{"n_mels": 40, "win_length": 512, "mlp_ratio": 2.67, "parallel_block": false, "momentum": 0.95}
Rows from block 3 of a small self-supervised audio encoder (BEST-RQ), named by matrix and row number. Rows with one number belong to one neuron. Each number is 128 + 24 x the weight over its row's rms, rounded and kept within 0 to 255. All counts start at 0. Numbers have three digits each.
After each neuron's rows are labels from the 100 clips, of 14848, where the neuron reaches its largest size: "top examples" is what is common among them. Only what is clearly more common there than usual is listed. The data: read English sentences (LibriTTS-R).
# gate: MLP gate (model.blocks.3.mlp.gate.weight, 416x160), inputs 0-159
# fc1: MLP up (model.blocks.3.mlp.fc1.weight, 416x160), inputs 0-159
# fc2: MLP down (model.blocks.3.mlp.fc2.weight, 160x416, transposed), outputs 0-159

gate.165:120152094062115148118131109131097152115137113164120130143093147130137137148170146085103155142129071159100144117118077121139089108071082151129091119156122156115181107157172155079121125144159107120105150147132123118116120131129143140147125177149140111116141128138109115098137113131131154101138126167139095143112141128126178159151130125108127122135128095152124150129131141118164166105166131064129097120120129114155105133099124151114119171173142138114105103124140142132154106112153076
fc1.165:114116160090145158132157107113148086194145153176130121138106129123126118144122108078134111170153167117133151137084116130140117112122119149135131111135113111115150108138108149142147124103148141111139130101148118106141160086121118109082127167155091170066148149114113149080100122127117138165124137106118136156085087113114195125081136094119129086087139117097136150121166144086158115126111143118140140115144131129108144175076121131139127141101129155166115133117176148133126130122140137
fc2.165:096125110153111121123120160122093081154146115147111156166152151170140100080156158147155081103107096161131127177121156113113106136151130103106082134132129085135103097127061131098098081108131133130124133121144116124125113128102106150118135142149134137110158136183129140127098119146163107115113119136137135126162130098098142163154087120108125127098123124117135132165166117145139120106159140127132202142100095134150142127090102093134138138179132131129106156111156126066156121140117140
top examples: the word "she"

gate.326:168136113121136093147123116116104112126158123100129156094117118093124157150130134085114157114126161128119126106167106176136108152137112144118130106104161107131121140100176121147158112112154095152137104095135099105155134151127171160140200128115113159133133107111118162105137110099079138115156159129148087114150163129124135069103106118112151146123102142101120129129125148099098152115163130112136128117131136136115173135084163095127174084090106154145108079146125156167118136144083146
fc1.326:104137120176106155136151124114145140125116124123116129138117117127119103124131100082148124166135116092170130104151107116133074131120123124128182098094105133119092139141146108136118084092113101166166118100152156130120159170111147117155097112126115084158142091098126139115157149121087136062126134107130169101141133093094160138121172127106128113137153184091151093143148123084098119123125087145148120112129166116126150118160114139142109091124129197121122105150115127120095107139107114
fc2.326:120103113121120089072100128133144159105116104137131130143098158134126131104135131096124135086111148090072119142111099136130141137108150114079156130130111115120128158174113131117108136101112159145143107122132078113125155108141155111085149174155124143159124097146106167103126098143184097118124143140087104146126141145142144128161105154163072148106107137135148115106129107135123119105161140120118159151157159105059138152095158127092082134105153171138156121134142143109125087124165141
top examples: voice: male

gate.19:130100111177124095147138132115117109134110187124110148153166102115156126109109137142138141092121110163129092059151149133141092129107149173135106121115105152130121155173176113105143122121138148097099122136102140097151131130111102152141151084097103140078134136153108104111141100117125126120098125126102122182144093123144133129082114116111154112112107106147091145128097075154136166129124116131063105160112119158162154120135160148113094139104121164116105118169125135166126121114100133
fc1.19:129165141128066140128158181141118124103116126110119124102097154148122106139134081141121148153163153122110097122137094104124098116114116100124158119159164113146102151087194148133108124143123100127134127141118162151153157171107151167148182093102119115074172110144123116093140147173128137134118110083143151118109149139121162160114154097136124101078100092101133129095127097112132119124122112103080148146112123142150138133148183151090132097151101122122119130122115138106118098113124123
fc2.19:109131095132147151133133131118145111171163137172165102133098126127134141122113121137157065136122200139071165100115124107168144139136114157156118123120141126167101156126137139087087145121151112096129140164144108117140147119129131122118105120147099126180138091129137104131122154150112127141174131163187104084129095108118101126164113117130109079097121151121104124114129165157086119102137095150127137123150119157125126164148094131163124119103118166110132169110077138125128147127169140
top examples: voice: male

gate.77:126114158092084162133161133145106112132129111116117145142075121105091144109144112098127113162149136118101119132108133125111135133129108106110164140142152127149157141137144095138117155079148110129161136151133126155129119123156158079116135108095179132119135175079111106123157155106103119135146159136110164088141108193113145085128097093156084154092111163120089160112127086126111086135141127120129106074127097137094070131115122140133138141098128125108134130129097145166136093153121105
fc1.77:141146121127129143117159136158131134131127122127126098134136171143114161134083168136141129150113139089135146134084141102152129156106104160158128122118108136153153133140159113147152113100091097121157123115130121101113128126141103102122106143131086100156195155170130131120110127109149109150133124178142141158141114121114166152155145086125144160123187129170137076085116110075150109149191130146161164099132115158149140101117118095122097114173135128093104141114119109110182144152121153
fc2.77:151097163132088136130143090121100114079165142114137131123120131154096124151139129136164102130115111116101173132128124135153125142149130152085145142081077103170104101081146139129111140112113143140105148160119159097134147136165136104128128088135122163090099147149153113166127112163179153102118126127130148151100156100135125136161100158089113108077151126111156145150109124143103125112104123119145137141155145174109127101156075138074122100130145127116150106127130160182134074125138114
top examples: voice: male

gate.362:140131100070142142118116095111130160113140151115125108102142109091202131135110137152146175110130139151124126082160157183163115120158156146122158111114093127160139125140095128095141111132149116136116104113105136122123115147150106144159100180107079144121146177141101185139117129096138123125118127155133095149153127134133152144120125124111120117168143151077107158177151106114129144139097135117106155185091147140100145166160135120107152085085106104109115115143153124131118118150121133
fc1.362:161078180147090124145133115125132116138169098136119089167103125131160111134127158044104109132134101120120086166103112148179119109153144140121106139112178096129133094125121119120131140103089145129148159115139122116105125181150133108163182120137116172130132096169122093122110165131135134126092121151123102131100153116121120142099138095143088086150118127122162124145124135093147102135156125104118098092080128156141113142136081127127124131131097135130178128102122122141138127115144087
fc2.362:174188115134108103136128123150137142122107144140132088104125123121131128099128146117103086135165162084125133138151131155164143112190125103116138106119145109107090143075114120091107133096104159134110104147124129119094102159164142108172164166122103109161099142122172156157091115086138124130139114088143083111150107113105135118098111146109137131121155107098064103129105130170100096109097121115116149137115135159140091156115124117125123140076152144132112136115150078121118142129146110
top examples: the word "i"

gate.59:100105142135145130090179159071144095109166092134142132117119153131093119101157151155136106114108148155084104074087130155122153130145118086151141117072168155160130115114104122124112163110103116099118120098135115126088137130118121108095104116120110102125108114111104128124148113132134130162122124137131090155106144164152096127158099129114161131128110177149164098147119093093143120079137156151139117183109085149133121071119142109119153126113094103126134120119131127104173125101127152
fc1.59:114142079170094139115134130084161091123168118162129104147125142125150114071163102097138105153148154130114164130119124144128169108087127137126134157131119127108073113145119102114179102118123121152134131137130105126173129090125130151119102147131138172194152174110097124115115097156153098140130172131148140141106128088109136122115154110117171110125082148166156126139106119104121124107130139126161184120130114126132109084155109130105128143082132144128098140086113123129148109152157095
fc2.59:087101083128169124117150160157109141184080139090159155095180115173097104162150106109128060115121124071138139105143145139112109124143137135185130145117117163104134082146094097127146126097110155116161135129135160100127150148132119121105125110123139149142090176115092127090135118150089103147134123120144097149100143097129131104135131114151111152151112120104173143138089126131129102120097119151105100132151107120112118128118101139118134122151116152113155108106155125145105139180134149
top examples: voice: male

gate.67:169152143128137183100154094133151173130113108112094109073117147144167084126147180110144152161120154148084135111159103127093138148133141149113136139080169151126088130124129124116131116141155118157101096145101133103150100150121100146103109136124106103135106149113148118140170174138081143178113148140141130139112159112094138140104110161112121157179160130095127134112128098120118119144118123116152141118103127155132141103159083164137139123089160150165130090153131086142108108148134134
fc1.67:104119150119145109144114130158144161171089165144106134171069142132125080135107085114117123114185141162099154150112138166081112133132130128120095134094161134126138121108112129153131147130151115155118132163157113120137085152132136118111167165130142121185096145148143114191096150122097152093141115142109090141105129102119136085132088119138150129103152128114136101129090122128134129170121113128122111160128134112148142147136161174168134139162173146130144156141144134118095155113075144
fc2.67:144153097092131130157140166067132125119118106117140125172134120118104100097078149182126139121149124139123149101106120124100148108073134108142093159147119094131116129130139136142134107125130155138181145130127147125126146128126116114107064125161112097171115110116143165124177159118179088147099091114135121125134152112151165100145118104111105119149166171124114100118135114148085162129121125093148153097094110157115153119107137138130159073125152129101123129098097149103135105174142152
top examples: voice: female

gate.173:141127138146157135138080137147141109148138150105093093094142163114122127137118089149131108172155184123143140093129161126133140130124110114134144094092120120153132135136085136102183100134121170140176119140145159105100130104154108140118116125124069143152152134099148146138109126126117135072133132137150128141144177145114149165141112117138170139151148155151091203140096142114097130114123094130160119154096139084143110119095135111111158168126097109123122123154148124064155103114137124
fc1.173:123097153172102101118104134103124158090107137150118116123124107137143128182111139152076149131153076115128140147097117184098106128141151116117162133127121171125147124142112080122135126121136111152119133120125116146115167141146131130120146114114133114188105132115170114127108115160157137138126087146090137193130072158156149127091116132097109174142093081166129137130145128134154141183101090093155127107095143150145103092149136088115118121133115156108085115152106134123131140155126118
fc2.173:149133138135139143093140148115135154109114098136146143111183110172132160100159094142153110118124152099130103161117092119147118132174142141115158078080142143144108144131179209172177157141153120144108166142153132110122115115081098132149126122131159180125111142142084110154115132151117148140135119095115149152146114098109153120151131109158121124156127120159131127101098134129144155151121140169086134129120098138107124078103150182120080149124116108131121129109145109099124144143106124
top examples: the word "said"

gate.116:095132125130116137120090091072127070149131091127149085166117139129068108125139086144117129159135145159145109125113131139131155112134076156127100140139099115103122128112112133132130086116074135105154129124152155164152116138125143117119108138115101116124107126142155106120126157097135113176096124186158155092121123149166124113118141097110196125129152107105108108096124104109056106120152145127136115145132178107133161108135107088126150129127124102091143147153165139160127112137124118
fc1.116:135099117177084122154102158101155151148151077128124123119116119166126095183154127118144138134112114152092138147072136102096075146122093126131151126104143122148144153138103104115115105143143140106164125141158126120101086128122107113131062151128163122145134111148120135087130103138077148144122152163128090138136114146133121103128099159100124144101113097178148127130081163137141131161136143129106114111093164066169116170139130143152151088115141130130121144106135126111120110126153166
fc2.116:122147125135105152138145122113115125170145085101130147130154145113128108118124087141142140163097089154156138120167137127127163105117136076136105105122110144123119160118143124127101167126116167130141120112142101141142127114123111134099108120128121123115138141154107115120143118079104118125096107148172159120113110106134148034108070126156093179169097124165179149107115106157087116100102173092133146159118093156148100109105092137132125139142133132103103120116116142129082125120182131
top examples: voice: female

gate.120:106144126124143130166141106158085097175138122130154101167077123150131104124154115087162124101130122111107115161106138159146059152092168132135136117142095093103156144182098111136114102114114125168123158132145129149128122160096177156140121144162145122170087141107124100114097109110113141154151134122129119101120137090120177135132113105181110110111134146122156086154101136105108133139135144135149113141153163139115125132103145119070151137113142097135149118105128124126104139164095080
fc1.120:101092104158142153111067146143167144112137110106114145081162110105112131145134149144126132129158157168121147149154196124138102133136146159115061159155101136124092141117161143120135134142101104096107125131136127147101161081141138096087115093155159122104142121125142167127126128155147102075139122146103129117099111120155113169141116123129146124115160111119116148136115184135152128107116155158152121116114097134135161154118109103152121089109137112164066081106154138143126104123105148
fc2.120:165135158130114142101095136165138109144131117138145141115132195126129147130146118143115141164155098126150122087166087155149134129118081096190139122091076104132095105099102109170146103122095107166129106143067141141129134108132145199114083128128102159120105080119148157086128145128133136136105090111123113138139118110139117169136170122115128141104155150113142115138149145128128093088146133118145171131124098134089163135149143136106132133146130153119087114111144119152138164133121093
top examples: voice: male

gate.4:128149090137154123147135123135165111122145130162133157123133116101142114118116095154146137115182148115144133171104153143133131132161122103085124122115072149120150118069105100135103112114099122105150091139178089137163116153138123113139089117170129102127133144127171140106078115115155128166119145112090126133125134157140084089115110105132153119150137091124124102126139122116120100139092142153160098138109095171093121110159126107094112123161142154158127109126099162147197137136105180
fc1.4:119124100153125096140147092105140112100142108135086171143085117146145137127085072139155138154185104121126109141114115112168124106121125122085160113122132132165115119106139155146154118117143143163111097128145156112150120164115137101138095124084131141128107090155146142156151128127138106086152185128129119139177126114154094117136085129159144128151120181129101151151117128072156148148117119077129110154137101121131124122140160141118104110157156106102128122166135162136163136154073166
fc2.4:154107119117120109136159119168101144111144114140106151110142070087152081088133128164144157160081102131130137145090088162146116164137139121152131171113151121115131108126130138116151089173124078127141098124044138126116121136136132090104138104125098096117112104132086119131160103129136111114153097161139148132153110144102112112168140116086127139127132177110111096133125109171129146128139117168131152105101097183140132165126093129131129132123167111127112126156120152093101118123151145
top examples: voice: female

gate.342:170088097128134141095091167159116152131144139119153107125137126143136186103126141143109151187118145126088150110141145118106057125044105129101131141117121146151140171117095142103123099167107118129133103125139111161126126103140135106089096131114105128099144096140157153119157107158098185151099157172114094104134102137140135137098133154108103110141149131156113121139118117162141094115153140108161140136116135100135122138125083096114116162121146152113106117101098123160111111101116118
fc1.342:122067192150158095086098132082121124083085147125180147146163116128117118173128104129153102099111083156117127122074095105153116107129150142124136115134124116116136118115097174092159161163134113116100110148104155136110140148141101127107175118131148168112104135126063098130167132108139150135131133133118104126123149102162134152118120137153133098129145120144135137098147112146117112106116096112147077145163132136127134143125164183107149139118116125114115139115149187120124133109147114
fc2.342:171139130108133155169118125111095096132180135136126115100126107100103140115099095078163107154143161159105128093110182172140138117133098104135145132138128133141155146113088161158096130148076108153110102141175149159145124122120098083108103161128127120137159124126110134122120122081136114134109102117130098116140153155156138090156144156122142157123163109083090131112132059150123143131138124130126164096135118116100120112135116124151109140112106173114117145126134152149167116120185170
top examples: voice: male