A small self-supervised audio encoder (BEST-RQ), trained from scratch: muon at rate 0.0037, 15625 training examples.
Rows from block 3 of a small self-supervised audio encoder (BEST-RQ), named by matrix and row number. Rows with one number belong to one neuron. Each number is 128 + 32 x the weight over its row's rms, rounded and kept within 0 to 255. All counts start at 0. Numbers have three digits each.
After each neuron's rows are labels from the 100 clips, of 14848, where the neuron reaches its largest size: "responds to" is what is common among them. Only what is clearly more common there than usual is listed. The data: read English sentences (LibriTTS-R).
# gate: MLP gate (model.blocks.3.mlp.gate.weight, 416x160), inputs 0-159
# fc1: MLP up (model.blocks.3.mlp.fc1.weight, 416x160), inputs 0-159
# fc2: MLP down (model.blocks.3.mlp.fc2.weight, 160x416, transposed), outputs 0-159

gate.191:064115153157136142114107125105140199115120147173153101084092149091134098145144106185184089135086107092114107142122145161140119136162101095125100110118141111096063106133125111137126109143124101149115026142151066120122112065098087098187080162112061129088098145170196140087189075107053133127131133180091135109121135158141148127111117105136140105116085155100119096153109114080092133209092066128127101082127126176115104128053070122163113112165132111147095113106154135112139167169138084
fc1.191:099124115157145142110036106140095134164153083131099070176215163094102132101120134058172155113128080123090127154110111119104164155145114082109127161146130179118168126131179101179226146116181155105082097160093102107113116134088119146078080118145128130147098115170135119112111124105130138120146154109076125145173171159102141127074078127110157165141125155093122105112153204094095192151185073191093145094122089142145157157110118070125131188088129127105119118153110156162156125085135139
fc2.191:129128124102144151109059167193125117128131126141093134108136195086147139133100117060125103088116121078105068116168129121099113127055065114128127061103177105153152205145117144164188158149164123106143220092154161147092124073135137134137175184102118119107182101108091087108142130173166180100077118153107147143134190096131144130095128136120126159144102109125190131091132193083152135181120167139115174110145086104140077148116104095128175141096101137169130100117187130111181144117135120
responds to: voice: male

gate.259:182104119103119118148133083128102145108117114099149138143141104150155131136133198149174134089062167125144109145123170107130128106160135159117101150156158114126128131133162222104081086158149181120155133147166168095167122150060120126160064123063094109143125125148151101150122119183150129086174142130182149171122138115128098108138161190124108129101094129104143116077102165116084139131175102162073076105118199058106125125118159058136072172109119106168126074073071177089196137100094121
fc1.259:152118134079116143181140163113149082125154154160108104174100120137161120109173138138175133130106139149174082143145153109096094176085076113117144107127198146115096114135108187159128091137121132127204145178150147134128165138077106135170103082130173110100115121112110072068176152124185192089104161102111154134095167103130120104151141127098161085082158191193122140079128084119139085104132149139088114162064147090095153072162108086142140090156102099103183168101129062106097086113080174
fc2.259:155142101165123162153127134153104123095151080127121120146097094101073103137096165138035081180101136115125172118098138068152135147124126159195103113179090127140085151093160074117078090098098124133150102115128110106124091138217150101079168119182128127124134167118062153104129156163134121117100177151180054173117160141114187173169156104142106129063205184074111156123128116122146096157146142113142079118140116130108119115137108082175148174100125180158110078151124162122120132118073104
responds to: voice: male

gate.285:110133039096192147164149113216162175096124152121113195081116146133088173105098120125145164138164171098117102142118117117176167113138117109071171146087138152093152107115148135126087130062193122111202074130104092138106168168116122123076079155109160092087130177135156116167160124098039108106134124111125110120125136137146172138078118183154112140059162118179138125114147129105147145146079135143102104085197118083095134122100144117136121153202178126117118126149144096160145158144099136
fc1.285:112074162167114138118131159094096128178165051124140104148168151145131064137120157124107069064114136079143121092123163146077121117102127099157112089141195087148102086096103126155095107117082097098110154121099147172120160123144159067109128126107102123144177152052133110081101145113176147113065117093078142076108092108113108129154182146102154125099134118128147104086113131166122107110132135121094211150100141126090143189130141122137131110064079031079156188092099178116126142156168112
fc2.285:251178086109116141145106160187176142146147182143104069124143220119122134097123108135139129107153173107112143110123152117135158145100136164100138169068140131119204122092198167109120143106165107068156147138135120109110083098109100172111141102183129138117097117148183140129146124077123112124091135150145097137170128112124139119155140135118122164160133141148077144080095110181140073136141176059107119143134168155192175171058152128133150105113150149109077145116176167145130113179175171
responds to: voice: female

gate.254:161129065087059149151115128107096162116111099159165153112165152099129120184165138137117141129074163153124091061208133148134120168138117128152136157128155197142119213182097138157115104063073092122091137113100142176079089130126142125176134115092102132115095122118109148177079068106105137161089132105127118122075086100129152116145129062114119114066133174201102089170105113139146167152139155136110151096149095109212102125140148144134152118148134085145145059101084148143143194138126148
fc1.254:103141131168195149146120134098080116128101065161178147108116120075098175130122087125080137119187114193168067178160233162089110088109110114114119136130136150139121143103087072115135055081137165145103090136095092080045106145170164087157161110104109135128116186168166153156146126148085166091164134162130095141143108161123154091128125203121144068089129118121130085143135116173100089158094155081118101152139120138131162139081175159124140090141114127093113108111134114103135116105186144
fc2.254:117095153088126103093085143142215159117115164132081091138159162140101194157088160146092102096100165162161140074134109068141083130094120109079107144088120091121133136105190091124118140127116090121067155120114152083120089100140150181124128126156175137110100093113116151095102075124114119211181129111082125087127139162140151136222154182090045156124109145130121132142104143101131140126149142132176089105112109096119130128138187106164076134137146145158100100218135131125102115062182156
responds to: voice: male

gate.412:117121087092139113117090194102163097099134154150131141175084142141174143198150143147158139114124105104167153170165083159156158136128071129096116116140146104115212154192169190091076118139164113145119173102127137136139142106116138146079145124126097096120097163157184095125112152112090126120105160080083101137108134119053100083147126107080126135096142108146170122060110151116100127152120147077023106113156137123135097138136179200088176130100129077184116132104097139128110156179109051
fc1.412:096133132136159155123080136131129116091129098212106139122139147106153156066144100105113114074068141150170166131150053154156136140119121153092102120102141146186124105171161136141098157070117158166108158138135122182155114175178180087148196122125112127115138116099135157171196132162135123095154125114156133123055080171117146122157125123157086133103128113110147056111164089133145162123207148120083043100161146165092153103154129108161076126201142122083087177123094071128111177122152116
fc2.412:130081112097192185089142078103107105130102106080154111107091130107157132178099175106099167151158120066121152075136146142124092116094146150155116142160129143134150165073145144145146170065170158176129055140167114123111128051152063119141096152121129155119209126113132147130134077128160091172076112152159127128148117150148114147151147152128098132128105153110128151100176057148072131166168140192176069105152136159116038106129163092131109148153088130084110148157096166101091110192121144
responds to: voice: male

gate.337:135146088157105172152105142139141106073116190090164102096124139107146129130073104123144110097172148114107160140128086083174062157142174117042105176143087112168098090136120121101116151100089103137104106071105219202112129122095155117131172145095075169129140140166159114115153129173139099094151117100124073169061112102123142119183133183169098112183119102090122155171073112101152065134152053077155110115085133170095121115130107152141134168116101127106133143182124176138141129132156093
fc1.337:155094093141141171146110129113175108071146127152116180070096122106102135156162101124143151124078185082120196149116147149104163119081085165098096085167125118127123144096137115093150133089108120142092117084174161071121096131132077099145114210109160141102110112119102153096195100051128101104120147130147166151062130170109116047163080170129136179115142138121096160125109215160142149124145198109168189103124136096180138129157110140125126169109196155125167147079114120149141107159146135
fc2.337:100126177155107057135136121173101157127121116101118109192166089154112113176138152137103153124178124199179054086111126129165134130110148068121129131167087127166143106150094135115128081153118086183119120101098169159196098166164109094151124146140145085097142122082121095154120136102114162128125132123087198052198137152193154151089117128080106070099120112142144105123106092094135130192137069152043116073137135139150128118129176178125137095110090106157141074138101127111091177100130140
responds to: voice: female

gate.138:151072122110122131085139088149128112162187111094143122105086090201142163148079095112116112185074100128091130122098111126102108193143161122169112136150110128105129163118154116128155108121092087095115119097130162119142121064116153157146121138113096175126078105093147154128155197131143087129093107111139104088163139078152060092175114170146120132095130122120130151139078152118038102077039096071131165098096156153096091096195136213143111184183093148108120112128114091151149124141123074
fc1.138:085108144196080112116076108078093150176136116135139140148142071103138131095130126098170101130107130081159167174173149146169059100096111107077108146106137105173058133124121111126109149157111148102064117094143135148135092101054091077077122148082114116117126143167181166094088090129087115145154120115171122041064147089119132128129190143080126141167087090149129129128144125132139192180132105160139096118131179180079150120130089139091099108166185083137158078112129141128114164108105174
fc2.138:156155120205142122098159165114182112186088140116136152109162095163148076160116107147099078130196179103090162148144172143154177096067050096138131164139143098145200131124142096107130102129158102187145115151116125171135100142151120113152168119067058162101146097141144134145088107153134136117133124116135145154122138113183062090127163138077104125126099082147158105134126112114126127140096089127128129108147186168116137147012148195148130057159131117160163112077153146105169091147113154
responds to: voice: male

gate.369:134169161135129133149171127126156036178172163120087172142091106155116170139125160176138185082068128077089124090114115094085177161093164150154116140085128170125122120154126139110086153142087124098145131092142150137105086055171122146109111101077160176142078202124102114194098099130117131094116142148146134127119110106130173097127089184069144132125155153159146130080125089086126105134109144088170102152126145053125165146104167171093127128098099156109099146123095073227101144117122164
fc1.369:143103102096130133185086121105111161170139139110163138187115023140136127155090138153099156100127114095052131153142131131178135101113107112133142112187152156203162143111118146122154131152118148186133084123170156112078159098114136190121143144125145131164141116137188128107171118133172112098115133126196121165115166136079117073126130057106173113089119070119121119084110146177110165149200098179110149150084106133126136095137153161156157180149075201101151115134062098123141062104127088
fc2.369:140078138166171122029133148099128228176130086101121144129162091170096132145155124134128162107160103161121110128114123149179126109161175097122104108126141148132122151174092132076198108153167191123146129090195199145137130120135150117124086112130094112094097077207163097135114104081108143097119119162143115041157112138168151128137151194208123148144153130109102157154126131146089094119099111113135157130149129124173119091152139084085135143147158077119104162131154209143176146125096141
responds to: voice: male

gate.75:130126135092105141130147192119123140143089162116170092125186106082063098095133175149104084081150091044110146156167122128145136173115129124154118110063105159137133126098060140101142110143067129162097130123134134179090121172070130158160101148125154144084125080101102134055048152141162148089129122128126161144113100121127078215139164136152095091102111125098137104113168100141078132099173172095110148161111123160094149144103138058068140130162118141034148109121131124134128112055129151
fc1.75:090193108160095100115111137155171112161171127142103119116164082159137136091113172144117067145122163105128135148129129101116189114088163146115140118138129152119115149086115135152115071162103073126072116094115233080130145146197105190082119098160099081163156131077129127124121227153125107113147145164072172144109102137125143119102186165117150128099157130158095138098095123166151051159144107115097151143125147130177118086176121090130071142164186139103143166156140072166089103077146110
fc2.75:139100162114095146161128056096142155119165203151103213125132113135126164136176121151175139130110120091172110056085082118095120181138097075101083111115168129174129139122102169154099141132116153112116142148194051139114123081130082124120178117127076190096141151121181185151174121122090125153140081122145180140192136079113128142106122166167075111187104167141124134173128104110142165161121136134100027135111145149094114151145140150085097101113138128127124178129104114074134127076130154
responds to: voice: female

gate.323:071165140094087157165145143137121075177144153062129061110054126122185099088151096134202080104092124161127155120144151129109123119111107167061075078120116095085162111108052214108148118174161122144070129142136161127152114123167158107093104103113142131128156114163103088176159179197089139170090100127104150111110138148088147162111062145115109104124151087138135140154157111098123155144155183147099147112109104126100191105151115163189146145119149135096101111082136153173120145148153167
fc1.323:148142135092183097192125126130181186127118114140139131183084098112133128124129090156150095152130137088100154116164150162128124164143068159145161197132137149080130136117125106169130148096103161115102073142197158128185115096089164175155101080133071081062138107115121133095118138075163176128141097132152180186094114143104125103073051149102151102145218080174112068156114132155124097136172115137144090077142161098148142161112101135135119120087162124183152174085082145139150154132159144
fc2.323:181096132076118184091122137093148124141138105154180137162077147148063135160146116105162131183121121159132169165066168106100135162182073183098170118119131179154076093139136118140126121160147079154109190170135074108124103131141183102151128119122070156144108175129146138090095070134124110116096147116147094104077095177161155175109131111161119099073165122099062108083076136120112153126168160125085205109090146155133093121103156087154082164145173126154161168169134122125071151166155136
responds to: voice: female

gate.389:119130142155112109074127090100072150161188122080137105149146143117147116103141107146209149091141146095120095181130095164170137176104122156120134102071126138110170139125110161114131114097100090147129129135000115195131149180129182106086136113142115103167148130127145096080124138153111145164131077132117098103157132152188154222093121068130134163145085154117153115109094106168152188090157175139142112097125094145109122123153185187138072125084086135132146126160129134084152059107090123
fc1.389:159157185085119075086157099141114116089139115183093122122117106114130104093171182097111109123064173184122160128086182136057148117140108088118121106159148125146128132042127111169159115159111169141160172121155185200167164114119141082089142132153129156093149109110086163113143111150181173095101098158091172104140159137147177137095097146110186149130112086118149138155150132165170147100083158139050137144074095107117128103082109092144117166071088095105169141148115105130055116152103087
fc2.389:070113118110087122113149171088115173077086182138161138126094081107150135145111144191139157171104085083136131166117142176120161091143084096127194146190077135139127110150100110103100130196099115153188109189117105129148110191111125119134081149136122095098168115155156116093098121171131083138170088193111114115163137135148127114153172136074100083123121164121107073141142128133078171194094088156129125138136173138096159097142107179100143124145168214138097091097133158104205119157145168
responds to: voice: female

gate.88:088090120073142157149081112115156132155135092086082165092156097224123115073114092135123169133170121172066098054127149102124095074126147158142095125095123135129186105120084141152137096134155119133101138148127085082169130108136145083153098073110139102127187135156128156127133132096135085099148087152175154127157140146105122101145149083186074156125096072121115134142075106100104090200177112189161087109134114125122122052094161103088073067076135147134149170089102122142107096116101143
fc1.88:140106076157103152122160110111142117093156113120057218107186125147092046103160153160159067156153072098100111107126053136067116091123124100133142117133080184105084136096167132120152138150169089195115143169160139113123122151134082128088151107122137128120121087099147108106165114116102078132139105139138132058204145127132181124152164150134077131121124080079074155138131132115148104124118101166112074134145190079106135188124133125162107143128093094158085167168095182128076129161153153
fc2.88:107166153122069164113127110155132132132118106134094148139093090165097127179145158184161126080108145180161142109085160113186162099134159210139160123146143146160163177133107164116166132122130197146136155153150151161124185129097120145137142120094101135098136151145141052138029094189153171129077185148110171145132131135109102137082064160157086109051149150124159122051092111118167135171094157179124150113103149145100175131138114121144152130090137102106121155069116150115062166130158166
responds to: voice: male